Rows from block 6 of a small self-supervised image encoder, named by matrix and row number. Rows with one number belong to one neuron. Each number is 500 + 50 x the weight over its row's rms, rounded and kept within 0 to 999. All counts start at 0. Numbers have three digits each. After the name is the row's rms in percent of the matrix's.
After each neuron's rows are labels from the 100 images, of 14976, where the neuron reaches its highest value: "responds to" is what is common among them. Only what is clearly more common there than usual is listed. The data: telescope images of galaxies (Galaxy Zoo DECaLS). In brackets: how many of the 100.
# fc1: MLP up (model.blocks.6.mlp.fc1.weight, 960x160), inputs 0-159
# fc2: MLP down (model.blocks.6.mlp.fc2.weight, 160x960, transposed), outputs 0-159

fc1.482 085:562555518414441485500567574507464528573474434501507501473424513523459573402457510497437518539537469475534549529505498449463496572515550465521504534488492417461515435553465572556435573479406516526543492417532543556504439547420496458436497405520583510534546465432578525482576438413474558461423422521551453572562477420552526417453565473521527543425463467591435439460449500440516568442497573420547461517411475477507461493505481548533483519537426575450435452445540542508435531398463550
fc2.482 034:398539577578490550480440471458444436403498470496550547563534448435517528529487468563503544424536594525554429504510496423480422498558574542422507478560506539449475426509484466556407500581558550443449525494448527441509418508482536517382402492481486424527499435549534462496469486527569458499549521549521532476551535521507519522485466480478625458397451534528589419513447494536441516620516518524494490493507505456533527448424565456588517548441534489476439452490567400602484531487562443
responds to: roundness: round (41)

fc1.755 151:506552422519587512492465544493508401416561468513458438468511470515401496468511542497458505401485487454525404511376518508506600559410456436546458518576486433503603485465468511455445500486429493524475488489538414551519395487513449467565489484454477496492476430401550499611544485533544540554544417594548554542498492468440514402538469514472389404443498393496473468580447530562583507435521553477472467423480544493521495553459574421460531472511457555446539502554499493490507508541456524
fc2.755 223:509476498535532537561501513406454449505569481597458459516527493516532477583470481555545460457419489459589494608600495547514501552491617460590477532536529465497481498572513456487425437465493510540537425471523461521555518477506491483494557460411523546501419521447535516492548596544554482571496412413579526472447456555538543543561402491518479478440538437542468443505476422453584555572400429482476479496529430433527514512538559415479492571395440472463577513548570507458493418583441528
responds to: roundness: cigar-shaped (57); edge-on disk: yes (33)

fc1.541 083:465513538399501483432481466444504454557595426521489547473464498460517426468566557513511581421534571526580571523429475583443527603543415475481410489573575551461439401500450497503491474550445451561544450554432500503514523482424509414537468452558480443452515589460489521562492511441497453559437455514443550447438473447490558520570418543434462461502481497447467455455562527499504547439461475590490568535534499586421391539521541516490550547552436561480491527572552512495468573415517536
fc2.541 044:558478475447355560496490465399440455475527438509550434559501549495623454578536502437504517466501486533506492476496590483547603565508532425624520429511492571526446484478551487470521526560477434544532432459457448565561522499550543563504548378442498490496479583427574542476448527541431469499453473447534463537463476565426489579513513408486477415404477432562505484574552509485527570475488475458480505501451408485437485439556482506452446485500452506484519461569416435446571473485459555
responds to: roundness: round (41)

fc1.398 079:497531467487452433401510439573448531530478589415535462419523465589561501519480487447572545447418565541574550455496484473432455610504488446542415561501498509482492422417582436495451488574504425524566557494513515541416429490440476518542436453499448541587437578447472470478505526527532440449549590477506494499422510533486475419537469551510489564414478434594473516470578536496550550582557516448494435404456547503566458463566436499471441495550486501446434504468565493475556501523429454
fc2.398 029:563545468418547469503584527560563544538478459582532472546457437502561497465527477473478489473426567509548550509577547511455556567524485439483543509395448526506491547497515503480509492497522560483500558429559459548406501473445453548515441589456477508506547545415442583391427504461579454564528579529415461452557504536575390555504503471584518493508448583444512543532522442559406484608438440561487431485555426485583589465505533521498496462452414483468442420546427455502464447515502526
responds to: roundness: round (42)

fc1.277 076:506570490555523546497534430467534485519473482411549445555511438568444495545539453587412534500556505494593551477549487432551575539522527498508396431534526571459498511588464449456432543478449452509535568516489570579513488497512416418447410431551585500592573495497561525512527416495444452415465478529489440411516446532535569432531545446500423433508417536484452544465560473561567416510483445435457531508441483513504455575448479405530482559559507532434423463449492529477569456453534546
fc2.277 033:560443414543477577548543561484527565496527567465466512561558489507514535487494492489579455495438560492438488601534611440457457515493501487564487457510389560523531464432505512517531545559585485396519533525533424465493491425459564589524395522421539559518470378427596460384466514479559522531550483564436573528511529495437462522491545439501605481537499456508545463517405484528574481601453487506526534568451473602503419522521514524477507474442467544549480511538460547569421490565480501
responds to: bulge size: moderate (29)

fc1.298 086:507579571482528426450423576480465418428576448497453422571556472579474536477550558513518566552469507447567531501450401582521585495541507537451438569450454551580531416505442540441465472437496458488500457525434507422483514538543445555557520553567427553568479474538530475495525468506430550533572511510552515438512502529576440440574447566546505565533516467453552480568472582420602484459574503431434454517489502534515545543442543446473475424570476426487440525584530480488443534567455462
fc2.298 044:457485468485551497467559445497497445632439511520567502484541508431518509491474384456576524552538567482496496518551531516551446472514566495562547477448492476433437487494560531623561446537436500586521452480516418566433503600497482561567528477507508508546582501550449502435522399499541509462532589413472438485447451540515473564478555448569486615643457516402550503463445445484495550571565516510478488549503495501559510504510448471567479492523496426579382525468578461472470547589513503
responds to: roundness: cigar-shaped (47); edge-on disk: yes (34)

fc1.158 088:502432433495543417551559543516568437553474459434581439533477440545504482414466479523504565425478484609454503403517375470486479516543505578515471395456523557543505458412549568480510560550505460446465514525540422412418556552415447457564481492453541521545471427530548457514536444464453476508445513466520430522573474391518600530465595554529484544530562466573502544557472542505536564522491443528494509463420443478450444454466563425486480530593505500422466435564526467457554467520505528
fc2.158 066:417533551504528530587460552523469555502514450485548431420478528497533524509441566633428482495412497464493508416502610455413433446465530452584478546552465540536491427432382468497498573505444443486484524545413520500515500469483602469467532491490561552560504474500523568544402614409443528458487520515551557476527561530466471485470509458501492444517517539509525478424539508513560492505585593579504535504463561495533391435546502535543461502435493558511523454479435497446592412376495520
responds to: shape: featured or disk (91); edge-on disk: no (86); spiral arms: yes (74)

fc1.599 080:405494581423556440553418452492472493545499470518469433449521422581466566550416458568513494531519473502554423585529481579444433466481562489393462494431425449448558553553463575411488417535453458441465477468539545453471564531444519486523539519419527477483481495532520462522534443536472520566502489459514451464424513403478467529445476474566501460482469549566535461511433556477569406508480451503474441458435482481407571426428559526454498533523579558553435572455514402513595490432469545
fc2.599 034:471503484519455488492490533483563541472490475461587564557436413551448481428548514495553418538592498518466432505434564502522483406520539495547494504420465436504496543534552549458500602460474451395447504589602493460491496456431432553467524402484598583510586443447477567473475473446508566542506453501486474584578614503542534532506518514493522370460555545511499553526490521543615470525567540519573543518513559597548535488547529543424503443533473476550423477442401484529501568541504530
responds to: shape: featured or disk (86); spiral arms: yes (46); edge-on disk: yes (33)

fc1.370 093:480465484526463524543565554518479417481500449515560402497547472581465448509525455439591489530516546540448536530470444434545414553549530532383458399506472457535517437513558581481495438478524537582488492464459497544435474448407527533532504473564508586448521519481498480574448425444446451519450487450461436456587562523475575453415588485507526584582435550555579530416567570429524446471549446480564467452529544472543439464487541483438416540489423543458507463435528511473586434514440451
fc2.370 051:462493556499489533430530531465423514468443452531555478598422483502545546483526552560513544539443574574576569457524588517511483523511526457516555479496449453549448419426422443509454457540493445473458506495491523579480521457452605581426508487465565470530415490531531457499366526365505550516483540502553483442544483458456512477513438414519508486453532497506496458423493441469569439591516549546540477576553448505487460501483544512532505506343434447595471525530446428474525384443579461
responds to: edge-on disk: no (71); spiral arms: yes (61); bulge size: small (45)

fc1.421 075:543488492422553518530487501511567468487585548533524570430415481529464534493508545468541474410558423559473556575451491456499555419578581507420553516485468515493405506479488477546519471489583458517412476426516506532421483556421444419584496440587469457502526473520535460504509441458409445547506450415584568554456559567428592490436506517524501551499467446491480496434480507501569427537482572414530581461522432566512490506416427516476418439572517463586527576521551451432489435462520512
fc2.421 028:398545476417549455584453528480456486495484572539430486473436451563471510480537454535494574477508492509534534489457501459440455430549513465584556556431503420504466517577507424477451455547444471444566545437455525574456394464491535473549494566447444439521459499507521527584517484526427532576510443447449440529546455420551582501515464462540486574463480563464490414476519408425430572569516486450498387497463452556516538453523417496474393405479581519466499466486530548483419566611526493
responds to: edge-on disk: no (56); bar: no (32)

fc1.119 180:450522494500526561392425505431528468445536486502539515487548555565554583496503545600471465510436514584621502547505525558516466510457462482485460517537425605519504465440557445485431622497516515457430559528498422515488513485471481543559514456452523405449429448415506532478404554529507561458443531597522492526489588497472548482461486580350535485469544536493549591529525495472528417478436493496474495475484456490480484462535395445418478558484516505603550421503446520450512496474625455
fc2.119 262:503515505533592512543565474479640531518463495575485444503537525469596494602542578524490419566463471532397522524469574510543516495464554590645486500549460567503527516463538463521500478507533486534539493467529527402431558484531578564577498500466477602474529579484497542447517476579575514475498448530501485508559518495479461571470547569483443493553458565494475495505489457452570445595479432487585518565500432547495532467631531509607480569560552531495510445441529478534574570494442402
responds to: roundness: cigar-shaped (34)

fc1.722 084:596439551435525449423487465486451549535425574559434473500545576576425533569532451491501447534464509490521518519422477425423463529512544496462552440462465546488521441443474576550540547485483570426506537444456551484562561451407437446561418498512522451561572531476478553506432438510488522565541548509528414486534438418512501564471437425518456435433459516567530421556558481539469415504545475562435533461531439430541452525565441514412491472433571558555576452532504437512499432443574529
fc2.722 030:482561465479471565459494519510481481526557509532474560548558467544507573490436467525427536552432471546445480553541582517420537537501522503530491419591448521589472472540454594456473474459531434520560448560458443403589584512496484525440571428519604517433502540481525564539405495494406406620495462639499418512457566490416530472550458493499446566571460517462548446545459536438543504560554534476483549472474445464480504491494437478555552484514476504530482429562479416574546498542528401
responds to: roundness: round (46)

fc1.143 117:490384525426439475560561547475489506493468540465495469513491476562630557424459471568466607483446439472532425436464451513486580581514429461479447470547517488514511478512528475466515468467468410566535470446463484469442496599501493483542516449537463467536564488421525530508559476488396485457516531513450416564577493467517551518398499529409380438556387504432524480540523526512418476510500589599456497411424520543490566559483534443454445456488553569547497423465414491450508521547463478
fc2.143 136:445458563515475576461551517433528554484412501488559556564479472551465565404550492456551563516426553527428454464550527514536464467563444560548485472513369539438514456386483501563498565501452489462505606497496447485309561424388496582486398502511535462552553454460473526446429509485536499477502496502494494538511559449445504406381470467539579563518483523477565481473434485418461457531524476543526440535514550528511468462470583512511425419494421480514435530509474462520494487503482530
responds to: edge-on disk: no (56); bar: no (32)

fc1.129 087:485487578493480512493541448538490492521571512528414425401492540471555441536498500430497542409475500537544452550510441455498494597522577513495453532392437418471516433429426512525484457463527539572533519490464516456499556416445543488504476571460556555616555424523521556493581541503562488571521456434514524411433521422546590463536540486454579439414535455502551501496580451474496574468470552550522527461467507463450406544408416453521467557539555453419439564475465528567557472563453439
fc2.129 057:584501540517483484494529476569561418473403532398598515567437496465399511485493474494513453539521489539508509384496506478511563473563476508470506546493543538437527419496537574543474576562432423383444575520511414424443438444491554516436485436444495499394468509501540384420540521485674430524580491534481513590526533547455393507520518499561524528505553533522524440469480512487545502468507451485510490517441588498459437551526471453544451450449538489510493527502492555551513512390537514
responds to: edge-on disk: yes (26)

fc1.38 081:568490539543506440472425541455465463493570421451460438439425438463545533497435445536559454564572570443562500477465505527485496520528479414470492521438422579560452446552541498404424578525434480486504448523529483576547467473423508472562552515463456491444583496532568578450575417564575535440445439454571518515538517489421480483527446540540430416447446530458483558478415486463459539575548444509529572464529542442492438426406420418461432532509469450506465490467414527463511469487428494
fc2.38 035:411477614528547466465442490468545512446470452509543470555474422473496554550543584593538463569533574453453493465462472387411497449506488535505500477557507574523536540497492376539571475535420447493444523576462518460545453502424521549595537416577584563491411551423590504491432548493499500541456557533504530496580484490463526485445564411445522529489519511474447460418423450567532439543539472501495486479499447503513585472478523574444525569427500568578429500494474431529575490482583529
responds to: shape: featured or disk (64); edge-on disk: no (59)

fc1.457 080:468476491455427561582536537438573453488512543555429501509415568458518447463471555533435495465420579455502412530467533540433519610542479577401480492583579571445493552480480559552510431404563567451491505446434413457481429474500505454515461411529524557582515486582553571504417527491482568561480571459493506403517460438572484508537478512457479408531459557579518542426543533525559511514559454451517544412469500493429470478525584464491540463544528572450486436493555487531465531488433523
fc2.457 037:496478427490453435474539445610486559570473519516555597471443536437481457523552428490555478584470427565475456483521654482480564476461583472544572472532465525440473439564583489493599482536564463475478574548524444435477465457540568545470453604484456428368522518524509471486449411513477466424490533470534482498440477491451444516497492512452521537546543548526489554560493475486385486510565528489513517585449456600476536553631534490587443514505424443510443500533473549519496549500445466
responds to: shape: star or artifact (25)

fc1.521 086:427477483484442498482444433569425516553517478461454437557467468482532521475436471513514465485495561494475486399576394451518469569434584460485488511472446476476500414462397493412554540481451513532539570548538581480470469525425417491477455442412540417509527592445461470545397438463542424522492457547517507510510447414446539544549492526500554415501551454467546493439584558439479556425503564456488530511500506476527479548445556507510571414510556541546585502421418400416426453535511557
fc2.521 044:421486567524548561442514512467490572546529496607511556506485606454466559602507455500477466534493520542577513571581530533483433503506581536523536524486382489604493481539505483556532539439534471420476538470415479459589501380488451535481518504442530531488420500448564513421487474470427477536505499566506517519419577556442516556645451487531602482504483570435490518530456419465535463499611514489482459515448468513579428473466517494583508523485494552431628539519477467495407499439488478
responds to: roundness: round (54)

fc1.305 084:537456512394572494551576520422539505483488440508458450523442479616447531533460545526555501454433555473529438477452526484479537565538553454468548538508468563487447507460482508503545566477432540550511569438440550557556413440419497461424544512468523412514482529491533465605451479466468498530567525582545419461481529532444546396440473427482418443435499442569516536456540603511494479433491422425443534421483473531420485564514553412476440453535599484510511559468515422432501561422540511
fc2.305 038:421462541561435467477482523521534437430556513492505501540497509577591530426543378500507501444472543447498487519548558506500513484482477433547499525571492451529496448428454508527493491533428554465579509462571457602485544482487469489566479561379579496490395465424509563464482499407523477456434428462497520513602573519521530442526393494435458507463546514548445545453576467525458490551577471528481536494551489465420473448443557424386526517516365403476518411586526472466500530574464541
responds to: roundness: round (45)

fc1.516 089:497605489493435461442522550472552498577461426445561441507481540525462599451458475586423449528487580562458516413415482511503526514550509556524475543444479540541559474442538525497528454400507563412496479451496429524478422480439477516578508473501535576549506431509435559479460468425518435476456504469450537490588585391510515417415468525532413404494396428540465586475517567565480474500435584563539564512442503504471469456424490463504469439516503551487526489421547414438510479557538485
fc2.516 055:577526489485407397575528512539483427417488448512560527458495482441440533500438555382482460469435550497561514499477513427596620469576449458474449477458509533573514530556545525489357473524488468489508486485504597491491457552570468492564470504429445501456465493491577505535518503468512486597556477554463468501518479494452438479440474498402444450463550429474409544545562544509471553472420491517538623432409501489446485501613495435450554533510480452495448467402541486569521571471450473
responds to: shape: featured or disk (60); edge-on disk: no (58); spiral arms: yes (42)

fc1.265 091:539454474550576492491461502456497447497488478408487519450480413580413495407524459502505520546417520484545472490452436564449471475450531483495492454511507551497611436433502432452486594413558595404439511468509430485573505466479506545534447512487464513482486535469552490531535610438449513497472423562482555478445578402546502449508559489471561393477426529515562429550500466470591404407424464442514544379465534441418467449483468489506521488476488450472475514462421498539501566510394553
fc2.265 047:447500571529476540453572548476486577528584508510475525561490519462511475526562438448555508560561413623465551484544545504588485419531486548534519514375433394478546464546533506539474495526464497403571466496574512486466486406490495550406512594447514501452471416523447437512427499504461452450481548510457440513461417456474420533502480562456547485588539548527519549469475441489483433587425428560480464596457472494557459552607502476468506496495444529555516487373461507469551440417465470
responds to: shape: featured or disk (73); edge-on disk: yes (46)

fc1.295 110:534465531535559429510490427373520456474465549423495478541431467494530521435454444501447500448444436539458459461469506457539537500528501513341410408564562451502505414490495583492573529454513481509494518463512479450503481503451413562509408479516530571593534459477451408498557469544556414368444473470462446516470587461489573429457458452511466440569417540518494440486468484437552457470588504562559488428443519512461527572428547527519481490491491557455463510434459536505529538452416429
fc2.295 116:526513529427430531413528457447497563539544454519639524531438517489493487500505487482438523481561501672493546457524567522565486487441568442493517484394403469516491421514505508474464561542438496429434520498506516477500542413492464533439524510437599531509398533445511421553483466455440481488463446527519449536543520462418492607507493417553515511521535527579538522473513499487507472549478469547423561560455566528469397473582511468514578408456379523563471529472463413517486451434513422
responds to: shape: featured or disk (70); edge-on disk: yes (43)

fc1.480 089:539385534351406438505494520522547540509500506482436518543439494553593538443556541552479442527518555444434429564608491500554487553457520545491441481443555481562535525441411492463446563475499443464542560444496413472455504491521477462436553519467505461530428482511488483508495506420537425513441519428440541450515493461568629552481497501588528520486429568566528449582522575548476483436532577548521579497435572509532511474425430469573522519525571519514437417493474536544461446571423498
fc2.480 076:416495478540488585492494597461509547482542541513480514489459379571544576477468490501454531455474495453481461481534600479530445451539621548535488533510461482438530503444543429485538467475497441497516518492564532485459530449443511438551505411476605605488390488408459489426463493493567397517476399473549513513425474563562534441515428488521503479515529458402543445495513536443528589508513460396478520532446422443560569554515528420499453442394381562469481470481460448502522435504513553
responds to: roundness: round (43)

fc1.311 087:545439537480446547503515450508540423571463494477523443564536427574501442408429457546439599505562514508455428474460505459441481539468419504529536475473503565496452434526451449476587478457529443518530525498553476480460540583489384448530487545445493429515547417432485504491594431557462534398455553556515511589528520495484475441434482388512436450437554587518579475491519544509517493542437430483539483448429455435461588557476430449465436453484545527563528512508405559506599596523507515
fc2.311 058:416473581498551535564463562458537518489460449524533503572481448505497462432482514495507625521472591406446479458517508476465407499530406495582542548502562476521505498521486482532569481578423557497558611528475508546464417466435504557590460465553489489488568489491553547472491525565547532556594496434474523471445519490498466510511570533501412582557463525459519485483512432386470541476596505488571438505603467469531543472478556593432446518532468614557426521608434495581557477534550512
responds to: shape: featured or disk (64); edge-on disk: no (62); spiral arms: yes (52)

fc1.166 149:404486589557588505587480614579500523551548428502437512491510468516504481536486505641520632527481568434569456568543531461428430548461549461560539550541459525519472480512415395522521411496444490485488526556432460526491433458450543506469497413559460510527532465565566523484489533514529523548536536434546595446454544570493510502494522524570459482521553543501450495474469466542545486550512548478496518548627562497582537507495475541500498503399503557517587513607452491440405521532500589
fc2.166 258:545508444522496485482519530509433595478557576473491504469467501479388522532576431499490496508472439535500460465539601465518536462560451518667454487588506514498585494470538490530567557371477504452482473519501380447497460509494520490452527449460490436440443487405510568443441561502456449607449481582466436563508525568463501483587482483571597450525456506554572493535476534465479502432476496487375356523474573464580446490503502484531442420430502521470549505503459522452458457478468522
responds to: shape: featured or disk (76); edge-on disk: no (73); bulge size: moderate (37)

fc1.371 090:458553522407558467554415449511425442466518436389405451466511475574494492547483538482455479542544429443420511428541533512525471459440446469427508498469569550482536436527425541463577589504472461458498483454529409528518409563411422478405511542543508580594513545432445546449587535430459511540434572506519560408439561537454494471411480504461423548577444436557583533419523531450545454491538559511536440527455440478467490447487471406464529520534519509496486486489460488514536506453496464
fc2.371 043:583513508428432501386467474460479468520488547504554594538451573502490444503452484452541462447497491577472550513526574575594544464551524449476476528428555525435512512470599474536507554508565511474523485414603630425519519520549496513510526509543453478499494480543491453450593405483576450516527451531515447485414423487498493577518388517531590593458616485476446516578536436415493527480453365477436504535484503555501462466529538472555528469508440511416459545421536493528504547519429478
responds to: shape: star or artifact (30)

fc1.585 086:561489427435535566435436534448598476460487411434559427455446481536410537565524425436453484534433475515477442535430433520483449568443492559412474547534578556559570447483420548459480476456440535533517543563565542505557460531563540459498492417461448532516508426509438547557520475477527461513494529527516445579505489547540517433467583480456558450470557418534486428442545534478511571517462514572477440526544567584473545453414476502545431569580413530496531510557516413539574520436525565
fc2.585 044:520513468550483550426497484545445548440541474555488493521527634471493496501489526484488437417476524656548524489562553397452473557430491412613506530558473480556444481489482443547541474508541504453526410594510473396521517521530504577501540492454554425494496450507509545420458534549443484510507478579540526499453556456344493527551458508436513396385421460518473540525459476555507540501473452447412551502511495536510444340483524531495462478482518505403477513491449544495533511456466427
responds to: edge-on disk: yes (30)

fc1.373 091:483477502386465415482467491497527481475425463433460426532451518544481482437538428505541475429531546449495546504535489526511491516424446576439391448486475524447532420553550554555547549486472460476453435440426419526429392557499472454436459470585456518562561563412569425522547426464511486413433437502493460459556561497496482414558505495543419513581433510556586477436497502523464550468507480461544420470499490566538511491427495595483449468455541535473529517464378435431462520568431520
fc2.373 055:492561549539543547465435464513514570462463500510521522536479516541482529465518536511538415483516585546392490504514515456512494435460483508518541555466422506485541533424466477519467540565403500461487573543446447510443480390524478515500421534494481578512600427525505511394457513506427540437463467496529578467532510480456561505441473481508581458490451510506533511516373459480582433598404482458550405520613541478558404411471606485479406524475422566528477530629473507502473433513596493
responds to: shape: star or artifact (30)

fc1.718 091:576547494517541421536438493552437505429484422435495497443473395483554568534462435458495508421430510466429493442499472443533544568467438546413521587451457525479513481460485552577547572482480550457523508482553499454410522473527473559529479467516456424568524450522494555548577570465484473537490525492547426508490439492560515548418501499475517521546428454431482475436554466554473445454607501487431544524517500574571508509464592572598420430438472567441397539531450456417610509475458581
fc2.718 069:501429407458479405511543526393581458372431544518429530491536496510486427474496539508531564417584526587504501484508404471498625585484485576447436542448529510491566540488526489479441522456475514496494483461494550458504452450499471445537494470507403412440461436459518481487563485508598497536566366577523465509547532474493553470497527460488482482444581512597523439507550494471535535536421498474526527385441504573404480513483572421490531437564555540443526490558546487526519525517394514
responds to: shape: star or artifact (40)

fc1.357 085:513582575460494446521572487498423454458443541419476524456492496550523434541537567499419556568462486444564490510545415457492560482432567514467454545498527499585512518417487488523556550525463426456538440495394514499450423477539482477427577462508455459568555540521435540540417575442552457494437568532434515566443488405550473475428468518424490554505473446592487511524460472430566437480566463556550551444533453489493426586500551413470430502466577563579456467430440541499567488424549488
fc2.357 041:511559507567510525532464476480476448422562453508494416524588452460458505568562591629428579441401587431572544494552549506483544536552550428555459525576505500497500519513485452553555522458482508482544444457512518478505532506487484498504544387503448553480440527444463544547518541590505568643433458522428520511453421565553567465516445557511421487527477529406496498561486481493488434455554537568430442520534472471455464569438387468493497499438425431480536496469532486485543409413523459
responds to: edge-on disk: yes (32)

fc1.48 079:526439495508516549486536519550556441442426506419455484525509556559505475562526572472533468445458416553471545493482473485424513439519548532469455491433530572426480510455489491491398590462434452545495542522459386507480532515429441566468511490507396558559512501543556436483504448533468478493433580509471574559446424542500558508549549465504475512598499444572458493428525583429444498546410442408506421465439552447560457464407529504573500579429524461463449417507396602479476422487532495
fc2.48 036:547542548528538476486452555632531486518475456537420584551563512399507540496521497409392541470408534581485572548491548510489535548540499511497493560504449539486516548509606521452493398447557472520519405470569517500530470492535564554506550549558567530431444511492466545430515548522507491516513517481437430522591408472572434529448485581422440457487482508487477518438498454556518471482520455574504559483426513411405561524641573520532468410441467522508438531435413551493459464479464482
responds to: roundness: round (53)

fc1.9 084:526475467398472476508465429474559400481487422511492436580555553547515549448467488495445569463500453550477451551488541562479434548469567549544429550563494527551569512481413577526565450508435548448566508526427558463476425441477433504560458440513512564522513511461522443501444565553436486502502406553491463550503551508574439408449433549426419465439539458455531567406425482487446558439464478456431585492531432420515516567480489563473574494481512462520516512420425465530441476418429558
fc2.9 037:467554464501428498517532484489427509573432378523511496554504520539537468514533479471545468556552561520554519497526447478471462461503483425522597615564462601506513458516415472527625538636456529539524542471424474478412514453489540557465488592472546518526451467423523519392526464520490534395496537460498501498607506538425534452492505491507534466486492611498542483466544464535564458491523432543516519585580408470588604449635515474489491556511504449479512555494453467478465554446530424
responds to: edge-on disk: yes (46); roundness: cigar-shaped (35)

fc1.588 079:506497462457554544422493594514503427549482493462418471505458418439553513413472577473442520529513545558498478477449501497458523551521457592458576516553592431523445521421540435518427457460535470521494422434426520430495525462538462487435487457485571441441552458525432416515450590555586508504479493449562530561536485564432559464487596518534564528555426462482481550541577478567497467421556421523467545505460519552432541483446573429405530544469439564527446436576555416446531522452519534
fc2.588 036:501580501440587455529436487562515525447446533595466565592443579441495515557496479513558478434536477569410564535525439590435490541529599419541534468517510501543494567547436498517482530453452457544499465420463550521539471522465479528429503482382586488433495423473550413438543442440527412533507511445489417471453512455517494517472513503489571436482506517528420483455449486433463491616413425546506513483532474453553442427571537524520414554521506527492585558512447525498467416469432404
responds to: shape: featured or disk (61); edge-on disk: yes (39)

fc1.733 099:509495490515453480558436441541481486573462494417454477502448462563506461477394472477434558464471540489503484461494490509544581609481398475473470494484589495491469502484540460537524499505501501594560455458462486473465443582446514436554502371508398415470459542455496517511510459461427437406475559410455458499492555531612581469447589583416473430453437491506432461512512491538481454410459553504484593509402490505510498482399521500410427453510573472580428441505465528506457487561488425
fc2.733 089:408488586491562572480490528509494579545435466481509488519460483515523573452532512550538549490488530593447452489575500442518461495522513500623478485550366518505534421484458405608513634485430461467546558527489442453397515467408522583492456465466488461581556482459548536395417542504531479513469528541522481466488538425371506486428521462573536502520441571530557524453498418433484535476502474520489428556617534428495445409485516542546415482432485526522467508546470490510495467454510523
responds to: edge-on disk: no (52); bar: no (34)